config.yaml
model: "segmentation model"
image_size: 64
translate: 0.12
color_jitter: 0.1
encoder_activation: "relu"
encoder_layers: 16
encoder_width: 192
decoder_norm: "batchnorm"
optimizer: "muon"
adamw_lr_other_params: 0.00096
max_steps: 4300
batch_size: 64
warmup_steps: 210
adamw_weight_decay_other_params: 0.01
Rows from block 2 of the encoder, named by matrix and row number. Rows with one number belong to one neuron. Each number is 200 + 40 x the weight over its row's rms, rounded and kept within 0 to 999. All counts start at 0. After the name is the row's rms in percent of the matrix's.
# fc1: MLP up (encoder.blocks.2.mlp.fc1.weight, 768x192), inputs 78-116
# fc2: MLP down (encoder.blocks.2.mlp.fc2.weight, 192x768, transposed), outputs 78-116
fc1.722,124,217,202,243,230,215,263,225,212,257,139,220,155,131,244,162,218,156,235,219,162,212,149,189,196,167,220,193,181,169,250,174,178,194,144,253,180,182,101,210
fc1.723,107,262,129,169,186,161,219,192,166,183,220,131,182,211,253,168,207,143,162,221,142,217,170,116,245,197,170,140,158,157,221,145,184,166,148,203,178,228,233,118
fc1.724,073,190,277,302,199,227,201,171,201,135,228,162,247,171,177,202,174,168,210,189,220,192,169,121,259,261,137,216,218,198,261,177,209,215,147,204,222,194,180,171
fc1.725,037,211,207,153,256,269,176,148,150,237,221,179,194,258,177,186,172,240,172,242,268,214,229,111,187,178,142,197,198,163,285,178,201,156,194,193,155,216,177,160
fc1.726,068,204,243,156,179,209,238,186,224,215,181,154,176,218,212,183,218,198,185,165,210,181,148,240,221,244,220,176,231,286,230,246,169,199,178,199,206,266,245,245
fc1.727,012,212,230,209,175,308,196,196,222,258,205,164,227,237,180,186,137,199,175,135,128,179,209,200,249,157,220,230,190,226,204,151,171,171,261,194,190,176,225,180
fc1.728,143,234,139,275,254,124,217,224,230,272,248,227,177,235,154,205,172,230,132,160,171,157,236,174,174,234,194,220,271,193,295,185,125,230,97,128,187,218,182,155
fc1.729,129,168,232,236,264,250,187,219,235,202,307,196,277,216,176,207,232,211,229,238,200,232,150,135,198,204,142,131,169,261,245,209,224,150,226,205,220,240,226,148
fc1.730,209,227,230,176,205,179,169,236,280,235,271,191,107,229,204,214,287,241,160,223,153,169,277,186,135,104,151,164,235,137,168,249,211,239,150,210,203,163,169,203
fc1.731,160,218,175,234,174,138,129,234,131,206,235,168,243,231,267,172,199,182,215,230,205,201,242,145,290,151,208,184,143,192,218,237,203,126,143,196,136,158,189,177
fc1.732,113,247,225,175,213,237,252,176,231,233,253,199,274,204,139,222,187,193,202,191,194,227,208,209,162,173,193,261,187,213,157,165,199,217,200,359,174,151,144,207
fc1.733,073,251,229,222,252,234,221,187,201,190,243,173,179,201,127,127,273,205,240,201,259,224,252,174,248,113,228,227,196,127,185,262,199,252,218,169,224,188,150,176
fc1.734,169,198,217,230,198,241,190,201,233,212,230,129,156,208,216,239,183,216,195,186,159,177,238,200,263,191,165,224,252,192,283,254,192,237,151,228,195,178,167,197
fc1.735,205,160,195,280,171,216,168,221,228,211,249,148,192,150,238,151,219,168,210,184,167,211,177,222,233,253,237,202,189,199,178,219,182,196,187,208,174,176,195,212
fc1.736,128,216,202,218,232,244,205,143,249,230,226,217,145,207,271,149,267,157,215,252,246,137,221,126,211,273,184,229,254,160,229,163,166,191,135,191,222,203,155,267
fc1.737,073,311,185,211,155,175,208,194,194,207,214,135,254,214,218,153,256,179,204,158,258,193,191,250,157,172,197,273,197,255,222,250,178,243,216,140,134,212,197,191
fc1.738,028,221,212,170,128,231,182,236,190,255,216,199,270,234,231,183,220,117,172,257,207,238,250,142,116,178,191,167,215,138,211,213,168,119,203,298,246,166,137,244
fc2.722,109,155,197,159,259,289,278,223,226,218,196,197,177,239,145,159,219,166,161,206,161,246,141,136,166,230,186,171,175,244,210,188,168,199,188,177,222,165,199,221
fc2.723,098,215,207,218,160,134,196,148,192,247,214,228,167,204,186,219,123,178,231,166,188,230,265,187,162,232,291,257,244,141,119,176,197,216,222,163,185,209,304,201
fc2.724,084,115,202,209,244,190,189,189,201,217,230,240,153,209,188,150,181,238,151,171,249,167,224,217,192,261,203,257,255,213,125,197,198,161,245,179,178,157,236,143
fc2.725,040,203,253,206,194,230,233,218,178,196,183,204,175,222,240,202,136,124,139,212,153,212,259,175,137,242,96,154,228,194,167,229,158,259,192,272,154,139,176,269
fc2.726,066,163,261,286,247,172,147,220,216,154,171,181,238,187,217,236,185,223,224,180,163,184,224,146,239,203,207,228,238,173,256,198,175,157,279,258,172,164,177,248
fc2.727,010,181,217,174,214,228,167,149,202,160,210,169,165,211,227,157,170,233,193,126,203,217,123,228,138,163,234,192,198,246,184,171,233,146,178,192,343,213,227,207
fc2.728,165,181,257,256,186,187,276,232,199,171,203,152,210,193,227,209,200,198,228,148,179,238,226,243,220,225,189,189,246,191,167,181,166,209,258,168,165,269,166,269
fc2.729,105,159,208,154,248,127,211,188,195,241,239,196,189,238,246,212,195,231,217,248,174,172,172,147,194,196,183,165,200,199,276,163,196,235,118,150,199,136,147,205
fc2.730,205,220,191,153,203,218,258,161,218,220,253,140,81,206,175,173,200,241,216,219,199,184,176,235,191,183,197,243,246,263,177,240,242,157,205,235,265,192,183,232
fc2.731,175,181,207,217,170,301,242,269,154,189,232,199,151,187,180,257,274,214,167,192,173,251,223,275,123,135,231,229,225,244,107,201,156,172,234,200,245,243,162,185
fc2.732,117,215,150,256,249,182,197,211,185,195,279,252,176,195,233,191,136,250,106,209,152,100,273,259,229,202,122,246,224,182,167,297,237,208,187,243,242,157,243,199
fc2.733,082,162,204,168,348,157,201,181,177,243,244,205,218,160,165,219,218,220,223,275,168,221,193,127,214,201,184,190,236,209,259,152,172,158,255,206,287,218,143,249
fc2.734,182,178,132,223,166,206,248,235,128,168,179,200,219,216,164,228,145,203,259,175,234,123,221,263,152,135,280,222,225,171,165,274,233,252,232,230,144,223,181,236
fc2.735,212,229,234,185,206,247,225,160,213,182,197,163,151,199,233,246,154,135,150,110,192,226,226,107,222,157,201,179,187,238,184,304,178,228,225,138,176,279,231,228
fc2.736,138,275,252,180,226,163,263,185,165,212,163,140,174,194,281,209,188,169,306,133,162,156,176,200,254,222,236,154,205,174,191,232,209,134,228,239,192,164,223,219
fc2.737,070,197,198,214,236,167,210,213,195,206,267,235,269,215,117,178,271,156,264,276,155,164,239,181,214,205,179,173,224,204,171,128,186,204,215,221,191,257,267,252
fc2.738,032,223,193,194,267,129,220,253,227,222,217,216,149,133,200,185,218,207,150,219,204,242,152,203,249,174,138,154,208,260,158,207,115,228,167,221,256,114,150,217