From a checkpoint of a small segmentation model.
Model: 64-pixel images, encoder norm rmsnorm, encoder activation relu, decoder activation elu, decoder widths [48, 96, 96, 96].
Training: muon at rate 0.0076, 4300 steps, batches of 64, held-out accuracy 69%.
Data: trained on Sentinel-2 satellite tiles (TerraMesh), 72500 training examples, 3.8 epochs.
Rows from block 7 of the decoder of a small segmentation model, named by matrix and row number. Each number is 128 + 24 x the weight over its row's rms, rounded and kept within 0 to 255. All counts start at 0. Numbers have three digits each.
After each channel's rows are labels from the 100 images, of 14976, where the channel reaches its highest value: "lies over" is the class under the peak. Only what is clearly more common there than usual is listed. The data: Sentinel-2 satellite tiles (TerraMesh). In brackets: how many of the 100.
# conv: 3x3 conv (decoder.decb.1.2.conv.weight, 96x96x3x3, each kernel summed), inputs 48-95

conv.29:126153110118138110139093128142102141166136096144145123129139141160123063158138139094119142179177050094115141154128143120114120138149134138176078
lies over: trees (54); clouds (31)

conv.90:135158122184146182128134165143188127145154130160133113165112157127069177143109146107108111096134156186131123160142182116162166140132150126124149
lies over: water (92)

conv.2:148112144103118070149138132141127128135142134124136121163145124130158155103132154113146101022145071119129152134114143115143150107184117138163146
lies over: snow or ice (42); clouds (39)

conv.84:141108135113149092149146115152071174136128147142135153153129138119120118140112146132113131243134058092116144143137117154119109122127142099134157
lies over: trees (85)

conv.83:128110153179112081142132124137094083141128087105109123153154142166128102198126146164163105129165154112126151094141160155152133157102142088143128
lies over: trees (86)

conv.39:150118230121100113140097143121139151132152138152128109101150124152201093136133126077131120102122136097135130128127118122152174140111111136119116
lies over: snow or ice (60); clouds (36)

conv.91:097132084140143114120153120120083202136169135128141134066149109124148168106123126133116125135119147179145100140139144131145138113119111137168140
lies over: clouds (100)

conv.60:144115121121178180102109132141157111126151072129138100159133125136114103138128114131143130075144093131134124108110138126176119108072152134112123
lies over: clouds (74)

conv.56:117144165160152147118123133123122146125117137118130121176162125075105094146105123157139086145022130131142121119119117147179111139115122105145080
lies over: trees (90)

conv.26:109177113134133090147104111099143087138134120123128142139141146136147097128139160125158132119171111132156126108171136104105113146122121160107125
lies over: snow or ice (97)

conv.51:137105142141155119127118127142086172112155143127143136104121111114169101117155147141119131173151121130130126133114161127136181137155135115129107
lies over: clouds (97)

conv.3:152109131162112093107129113137150157100129149161118146172121116132123128139160119108148154183145153108139104130113124102119130152118145152112177
lies over: water (71)

conv.59:113098128090122133132113139128110149138111143100134101135084128138122124153134136078122120091111016130130146143096071120122148147143145146179090
lies over: water (98)

conv.95:159125149096100144135065149124131173120127134106153134126161172132144093151143128115110166175150107129112136129144156071161138143181129090120114
lies over: trees (63); clouds (25)

conv.13:122166115142147117178137142131116140127143089139076135147157136154121110123130108090115137141114152125107155105138094116141138127183089121178107
lies over: snow or ice (79)

conv.62:146138202111132140139165131134158126143116119118136139157160146113104141168120144119111148165117164155129142164138145135199132145183153092096137
lies over: trees (95)

conv.79:130127182149154151129120092103160078129117140144137142158151111171110082125129121168125137146205149160116142133152152163138119136120165144130071
lies over: trees (96)

conv.76:124136112083139109127106150131124179155114151122128147157148170117099139116144118139139118121144110104152119125164119143148131133124139110146177
lies over: snow or ice (69)

conv.19:120107138173159140109127150127154121102127070139142171108143145180127160077146126110117101182115098136123107105108146065147145134147150092151156
lies over: trees (63); clouds (32)

conv.15:086084143129130101127160134108116081152111106120135158140149161119114139085141159122165165143144127121139126102154114075138100149130108118131166
lies over: trees (97)

conv.38:148094149098132191120165111127112156118133127168141161150153140119146124097132125120153124001125081140154114105135153128143124127134143111127137
lies over: clouds (100)

conv.32:123124134163170160128115131099148137111086195148124073146134076104158126096143171107157126129145127119173129147143097146116102122138136159093121
lies over: trees (42); clouds (36)

conv.33:125169128137154204117102127133100158105147133145132126150126135116096118137111131116109117167123151179151121115152135132114136111153120137140112
lies over: clouds (99)

conv.65:117110142141110138123064164114107147113134160127105112136130127148120119148116160119105124071113126140156111138128153166128130132139124132130096
lies over: clouds (93)

conv.16:141116124126109116093125120166193124111149114112111092124126119133150104128093077120112140119138121130174088125078150102134165109122168138123151
lies over: snow or ice (95)

conv.63:135156126124087130146109131128126140101136136098128121122153080135157089178145116076116120129139135192137144127115079148126144088105143172113142
lies over: clouds (95)

conv.46:116123141133135139129096118138124152084124136135148078103138214134153096119117105162146101107123134119127129092152100085121120139143126149127085
lies over: clouds (73)

conv.30:132130198110106120100146112126156064113119126131123134170110190134165143110134127136116123101107122087099117118144120162097105114128136140085132
lies over: trees (97)

conv.50:125116130134134147119085127135164125108123131217124127156080115130088201120137130124147107184161103130107110129146137141171146129099152151149171
lies over: clouds (65)

conv.34:160118122126164127123082120127175131117162084174099148111094112137130168157120105134102098134123130125127135123145143149141147105151150120130172
lies over: clouds (86)

conv.55:122153126193149124096116106129137129105127102135117092132154127125137127127132122106156138124122126137170112121145131154085114138173130132124099
lies over: water (91)