Weights of a small segmentation model: decoder widths [48, 96, 96, 96].
Rows from block 4 of the decoder of a small segmentation model, named by matrix and row number. Each number is 128 + 32 x the weight over its row's rms, rounded and kept within 0 to 255. All counts start at 0.
Before each channel's rows are labels from the 100 images, of 14976, where the channel reaches its highest value: "top examples" is what is common among them; "peak on" is the class under the peak. Only what is clearly more common there than usual is listed. The data: Sentinel-2 satellite tiles (TerraMesh). In brackets: how many of the 100.
# conv: 3x3 conv (decoder.decb.0.2.conv.weight, 96x96x3x3, each kernel summed), inputs 0-95

top examples: crops (77); built area (71); main land cover: crops (49)
peak on: crops (56)
conv.3 [127 114 163 192 165 157 162 219 162  95 140 191 100 124 129 129 117  72 164 128 157 133 135 115 237 135 144 162 118 106 140 136  99 132 169 141 139 146 153 157 134 173 136 156 179 133 161 124 104 145 173 122 133 148 144 146  72 135 123 123 127 177 106 141 167 159 132 157 186 170 121 147 120 137 166 130 108 128 121 163 154 164 108 117 170 194 100 181 119 152 111 118  58 107 170 107]

top examples: crops (90); built area (78); main land cover: crops (78)
peak on: crops (76)
conv.78 [115  60 154 171 114  88  69 115 159 191 128 115 166 126 127 138 155 178  87 156 140 150 172 155 178 157 155 196 157 118 139  54  86 147 159 122 115 162 109 153 146 153 114 102 155 123 142 121 109 160 153 114 152 126 168 130 166  99 164  43 103 203  97  95 131 103  99  87 129 108 160  94 119 130 173 119  96 127 138 107 159 126 143 134 134 163 202 129 123 121 128 112 173 139 111 178]

top examples: trees (94); built area (67); main land cover: trees (53); clouds (37)
peak on: clouds (25)
conv.2 [117 158 161 138 131 115 151 142 197 159 131 145 140 148 148  69 121 102 234 104  99 123 118 114 196  99 118 137 126  28 108 155  85 156 123 116 136 132 183 133 146 126  85 140 163 123 142 107 157 131 154 122 130 189 110 120 126 140  86 123 165 127 109 138 133  94 148 113 130 122 140 169 154 185 188 187  59  87 109 145 139 157 132 130 121 121  82 194 124 123 135 168 166  96 145 163]

top examples: trees (96); main land cover: trees (75); clouds (63)
peak on: trees (82)
conv.46 [154 196 108 151 115 149 122 172 151 148 128 125 170 100 153 122 123 142  99 133 135 105 174 137 132  88  49 172  89  66  45 105  97 121  69 145 148 104 146 185 167 163 117 137  33  99 114 145 152  56 100 142 119 172  93 132 141 144 116  99 132 119 150 130 122 115  90  86  70 160 155 159 142 111  95 112 148  88 117  69 126 121 117 106  92 102 130 141 131 148 126 167  99 100  99 125]

top examples: snow or ice (64); main land cover: snow or ice (59); clouds (39)
peak on: snow or ice (61); clouds (36)
conv.8 [140 126 119  95 108 116 143  94 149 179 129 133 142 179 122 149  84 129  85 133 121 136 108 114  26 122 126 149 166 155 150 145  83  80 143 135 159 171 145 166 122 185 101 141 139 134  81 114 143 152 105 163  95 112 128 123  76 154 110 139 120 201 165 148 137 143 220 133 152 119 164 128 121 167 162 141 188 117 122 122 189 183 142 179 133 203 104 133 160 147 103 147 173  88 139 145]

top examples: trees (94); clouds (71); main land cover: trees (45)
peak on: clouds (45); water (31)
conv.22 [140 187 116 104 125 140 137 114 178 220 158  67 121 127  62  94 169 146 153 128  77 180 140 109 149 141 100 136 158 103 104 131  74 146 103 144 168  61 181 109 175  91 120 123 107 163 159 131 146 132  89 154 186 146 105 127 121 126 146  92 121  56 162 158 168 103  91 123  85 108 136 170 118 168 166  90 142  99  91 132 151 150 152  90 122 152 102 118 161 127 111 158  98 155  93 155]

top examples: crops (92); trees (88); built area (78); main land cover: crops (72)
peak on: crops (73)
conv.82 [128 177 155 219 189 103 108 132  89 125 122 133 126  99 127 164 124 100 105 152 178 143 150 100 208  95  98 143 146 116 171 116 155 143 206 133  92  84 138 123 117  98 152 121 171 148 190 122 147 139 130 117 131 122 144 107 112  96 159 116  78 161 140 103 107 106 136 160 109 116 140  42 120 120  73  85  59 164 187 158 127 142 150  94 127 148 157  97 132 176 163 157 144 131 162 140]

top examples: crops (100); main land cover: crops (93); built area (91)
peak on: crops (89)
conv.31 [134 183 119 133 102 149 135 148  93  94 148 114 131 139 141 167 129 126 136  70 190 188 163  37 134 139 142 159 113  74 202  76  61 168 144 120  92  97 145 111 149 134  77 178 115 131 124 183  98 132  96 146 118 166 198 129 136 155 104 131 132 142 113  81 119  63 159  86 107  45 159 130 135 134 116 150 116 106 105 128 105 119 118 122 151 119 148 119 106 134 142 136 149 149 189 151]

top examples: crops (85); built area (76); main land cover: crops (70)
peak on: crops (62)
conv.74 [140 211 158 171 182 117 126 157 113 143  70 126 113 121 160 146 105 141 120 106 169 138  98  94 190  66 149  57 169 117 154  83 137 142 176 142 111 148 131 151 139 133 157  97 171 122 157 101  99 115 142  89 143 173 139 139  72 142 144  86 131 166 106 124 119  75 188 125 123 115 137 225 166 145 164 132 161  61 115  84 152 128 101 126 145 156 145 125  99 152 114 138 132  83 128 160]

top examples: crops (89); built area (78); main land cover: crops (74)
peak on: crops (68)
conv.27 [100 151 128 109 107  92  70 208 175 164 138  98 155 168 147 126  87 148 155  79 135 193 134 175  91 136 122 145 130 114 102 136  86 114 169 137 133 110  94 112 187 186 160 100 149  40  92 156 146 110 147 150 171  67  94 100 125 107 127  98 151 167 168  91 141  95 124  89 109 132 166 200 138 115 136 120 138 101 116  93 138 165 141 152 129 150 135 138  96  98 136 121 115 118  72 183]

top examples: crops (100); main land cover: crops (98); built area (87)
peak on: crops (96)
conv.92 [137  91 164 166 102  95 132  60 138 100 123 107  79 127 144 182 164 255 118  90 155 137 118 104 204 145 107 159 143 119 105 107 104 134  92 114 129 157 155 105  62 150  88 131 146 133 103 156 112 156 137 136 120 137 171 116  75 106  97 118 137 167 119 139 156 146  99 128  74 146 122 115 130 136 101 119 156 110 137 115 126  83 129 103 158 153 244 149 149 168 103 126 129 133 152 113]