{"encoder_arch": "vit", "model": "segmentation model", "dataset": "Sentinel-2 satellite tiles (TerraMesh)", "train_examples": 72500, "image_size": 64, "crop_scale_min": 1, "horizontal_flip": true, "translate": 0.12, "rotation_deg": 10, "color_jitter": 0.1, "num_classes": 10, "encoder_norm": "rmsnorm", "encoder_norm_position": "pre", "encoder_activation": "relu", "encoder_mlp_ratio": 4, "encoder_head_dim": 48, "encoder_fused_qkv": false, "encoder_bias": "none", "encoder_qk_norm": true, "encoder_parallel_block": false, "encoder_inner_norm": false, "encoder_drop_path": 0.1, "encoder_patch_size": [8, 8], "encoder_conv_stem": true, "encoder_layers": 16, "encoder_width": 192, "encoder_positions": "learned", "decoder_norm": "batchnorm", "decoder_activation": "elu", "decoder_widths": [48, 96, 96, 96], "decoder_blocks_per_level": 3, "decoder_block": "plain", "decoder_attention": false, "decoder_upsampling": "nearest_conv", "init": "orthogonal", "residual_init": "none", "optimizer": "muon", "muon_scale": "match_rms_adamw", "lr": 0.0076, "momentum": 0.85, "nesterov": true, "orthogonalizer": "newton_schulz_5", "adamw_lr_other_params": 0.00096, "adaptive_grad_clip": 0.1, "steps": 4300, "batch_size": 64, "epochs": 3.8, "lr_schedule": "wsd", "decay_fraction": 0.4, "final_lr_fraction": 0.1, "warmup_steps": 210, "weight_decay": 0.3, "adamw_weight_decay_other_params": 0.01}
Rows from block 7 of the decoder of a small segmentation model, named by matrix and row number. Each number is 500 + 50 x the weight over its row's rms, rounded and kept within 0 to 999. All counts start at 0. Numbers have three digits each. After the name is the row's rms in percent of the matrix's.
After each channel's rows are labels from the 100 images, of 14976, where the channel reaches its highest value: "top examples" is what is common among them; "lies over" is the class under the peak. Only what is clearly more common there than usual is listed. The data: Sentinel-2 satellite tiles (TerraMesh). In brackets: how many of the 100.
# conv: 3x3 conv (decoder.decb.1.2.conv.weight, 96x96x3x3, each kernel summed), inputs 48-95

conv.24 081:462491552485490533486534445450560475550508450508357526523447421446484528506505553492507564478588450560560484595485476484536515512501508589411487
top examples: clouds (97); trees (94); main land cover: trees (61); main land cover: clouds (29)
lies over: clouds (59)

conv.25 090:550443490501510475583474507385538458456519469499440459526548547439590450516511487490499491417580517486487551480397514524583495434501464434565481
top examples: snow or ice (100); main land cover: snow or ice (99)
lies over: snow or ice (100)

conv.64 110:500514368485452591487538505461471452558505514438491514406556502485562530489506504545516536590555551460552509534497485505508425525489499528469513
top examples: crops (99); main land cover: crops (95); built area (94)
lies over: crops (92)

conv.9 082:491500568462498554482451437551468513445459539510461578516475525493505451549499503531496548509537508540512474512453510343657534497546626448416421
top examples: trees (98); main land cover: trees (79); clouds (45)
lies over: trees (73)

conv.47 148:483521617487534462472468522498419521498539477510466415487531458539539494647473478253500495435540533473472466535511413504521535527517577503486442
top examples: trees (97); clouds (96); main land cover: trees (75)
lies over: trees (78)

conv.21 095:572484619490447468514436499475476541596502534441465548533568543522517460452432429477495526497480468397550444577477526571488449439444456494386618
top examples: bare ground (67); main land cover: rangeland (63); main land cover: bare ground (25)
lies over: rangeland (61); bare ground (28)

conv.78 100:501493479585494489487464458472521560524460479498511512541497539502516486510520434473545573482553531507456479455543498548528532507521502544503498
top examples: built area (99); crops (99); main land cover: crops (85)
lies over: crops (68); built area (26)

conv.68 067:490480570531494514510441518532501572508490506548400433525490477507571466552553551473548581443457546445502466454547454451499442439538466530475464
top examples: bare ground (92); main land cover: bare ground (79)
lies over: bare ground (79)

conv.0 087:593494548524530550604395531474494496503526500502485497568445530452609441468519523546556523555444495484497546470496402538520513497549449607501442
top examples: trees (88); snow or ice (55); clouds (47); main land cover: trees (44)
lies over: snow or ice (42); clouds (39)

conv.82 106:534474515507523515514298509516533538461534538594539553492494571473448593391500537450457482431533562561524520497481494451462501471522566516475639
top examples: water (76); crops (75); built area (70); main land cover: crops (52)
lies over: water (44)

conv.11 156:522504553522406505466490486442546502551449531491491604472572340487545404562488431444501511506531494488510488593475556691548509524355500477533516
top examples: clouds (100); trees (94); main land cover: trees (48); main land cover: clouds (36)
lies over: clouds (45)

conv.89 095:483459483470511343490566494509531641481532496584492409538482444497516494535490477437556477498514455474453494471538481461437540458572527528511465
top examples: clouds (91); main land cover: clouds (55)
lies over: clouds (90)

conv.93 093:555498655593581539555561546491434453453621498539547469565543487525524580400512572370466487481546525517491547518484440487586553440508475489526509
top examples: bare ground (78); main land cover: bare ground (50)
lies over: bare ground (48)

conv.80 107:433524506506459477446470486512439486546441513485510556422476469507632526444502546600474535590485469464498440464519494432565423528541438490448489
top examples: crops (100); main land cover: crops (94); built area (93)
lies over: crops (88)

conv.31 063:522538560549546473456489531452472450347504537466480471404527431474523502514465523543451506512493561534527458543506474547511534496526541456536508
top examples: bare ground (63); main land cover: rangeland (60)
lies over: rangeland (59); bare ground (26)

conv.57 133:445482547487493141504410515507475574461485569522531518496479476509486502481467491516486514511517572486481499516478446571568548539449528552504500
top examples: clouds (99); main land cover: clouds (54)
lies over: clouds (99)

conv.52 051:555520551573466536441446534406481398356550494520419444416502465533553549454464497551456503470470540470548529639473461569487494530565448509533527
top examples: bare ground (72); main land cover: rangeland (52); main land cover: bare ground (36)
lies over: rangeland (49); bare ground (39)

conv.35 093:573547515533577634463428464468498426499477486612430366475519472518552578509491518424453414485523410481504480491516505502494532498504551549454415
top examples: main land cover: rangeland (63); bare ground (56)
lies over: rangeland (65)

conv.6 074:433426593465434556547481510523468455593476518429573536419530463420507481554465533461497441584510594511447496507464504491533499561573573455555550
top examples: bare ground (64); main land cover: rangeland (50); main land cover: bare ground (29)
lies over: rangeland (50); bare ground (28)

conv.36 083:505497521519602528501446476481496561501536520558514445494428561542553418571483569456503460454424546465488493485488511438492499496421493477509593
top examples: bare ground (76); main land cover: bare ground (58)
lies over: bare ground (59)

conv.44 092:537504513476520521504446433516488446509499503503489464649489498565539397502494498551521496579552487460557540488465584587412506602435584486515448
top examples: trees (95); main land cover: trees (62); clouds (49)
lies over: trees (52); clouds (30)

conv.45 082:540507479391423412510460496529536594551490553451509464523506504469507432570480501542474512443519548513499531575535478547500469546432516467558520
top examples: crops (100); main land cover: crops (96); built area (93)
lies over: crops (93)

conv.40 116:545485511404514546512501487519523568526537531574529458580538440528476516377544457537470444513484597395513499412470518570435506448424441526509285
top examples: water (83); built area (68); main land cover: water (45); flooded vegetation (29)
lies over: water (62)

conv.66 146:485498647549474496491533507537532630518403528521489476251501492481377495603515536472470538476565576536441513530509572509497472520536514483510469
top examples: trees (93); crops (90); built area (81); main land cover: crops (62)
lies over: trees (70)

conv.12 122:534519471430519512512382508491564516479446500568503486510530522519506597337515537499481539504502541432529551514506514491570491404535501497483363
top examples: main land cover: trees (52); clouds (50); main land cover: water (27)
lies over: trees (57); water (31)

conv.48 100:476543531552478476473580532479588474460509493476423417602520466442497570602500507473532545422352576519492512542505508517569475482504500565518591
top examples: trees (99); main land cover: trees (95); clouds (51)
lies over: trees (97)

conv.18 078:631507522441534492543466461549509469489462530502599456538519488448535444521478573461460569430533498503600612484468507426461518555482535571478470
top examples: snow or ice (98); main land cover: snow or ice (97)
lies over: snow or ice (97)

conv.20 088:386498503506511597587553443564453412508580493493489528559506507546588546456550442464544452538525479437511516502529499531485585531485516517486512
top examples: snow or ice (100); main land cover: snow or ice (98)
lies over: snow or ice (98)

conv.94 152:553528467500596516495432479498502535546491473550454505502494430532503439520502426499523568521426542477506464486502504556439541521415496479502426
top examples: crops (78); built area (68); main land cover: crops (63); main land cover: water (28)
lies over: crops (57); water (37)

conv.92 125:467495542523513496467475499484420478525388511589488480510530498499622487448521546395483553430502502512451483544473482483531485489560488502538523
top examples: built area (99); crops (98); main land cover: crops (76)
lies over: crops (65); built area (28)

conv.42 063:581540531477473438547472514486450460500499470479556489420582516457525457446541511546546630538451465438568535437445478456516526532518503414527482
top examples: bare ground (87); main land cover: bare ground (69)
lies over: bare ground (69)

conv.88 132:472504512484470569513436481491568534522526483522489525527518529504436537274536508543509472440554459413498511478479564511523489485510337498568417
top examples: clouds (99); trees (99); main land cover: trees (67); main land cover: clouds (32)
lies over: trees (56); clouds (43)

conv.23 074:472491478539488492468435590504494573529519532582544461470575557494368504548562556597536577445589500511436489525519436451416576602447530497504562
top examples: clouds (98); trees (97); main land cover: trees (45); main land cover: clouds (42)
lies over: clouds (92)

conv.54 130:513498493488510525493468514512475569502514524527497505575451404543486495560478466500527488547534534567478461355510516518457493539378546503518563
top examples: main land cover: trees (52); clouds (46)
lies over: trees (65)

conv.43 081:523533518548467567501559471454525551446507538539500486671444547468485544549525567475474500540508580561507480635459541536496521503458509512458612
top examples: trees (99); main land cover: trees (91); clouds (46)
lies over: trees (97)

conv.27 083:512489493599551520469481574477522473428431442530540437655521465575472524589477501549487552493474563562447502615489410537591492499473513426547608
top examples: trees (99); main land cover: trees (90); clouds (59)
lies over: trees (90)

conv.49 090:427527515501597407570581450494570452504477466522519578521485567500498574467429527524430449484454555551457611501433509423539560439456494468483492
top examples: clouds (70); main land cover: water (36); main land cover: clouds (30)
lies over: clouds (63); water (36)

conv.14 076:464487497444487536556491454519419438571491442514515548433416454495485484517478494472479459620469563538407498516485538524538533510527543491535473
top examples: bare ground (90); main land cover: bare ground (82)
lies over: bare ground (80)

conv.61 107:541516459501518541511604509545421543587459546527562491609548481543529554478482486529519561643490460480582508467486430476486540645432488554492496
top examples: clouds (59); snow or ice (43); main land cover: snow or ice (42)
lies over: clouds (57); snow or ice (41)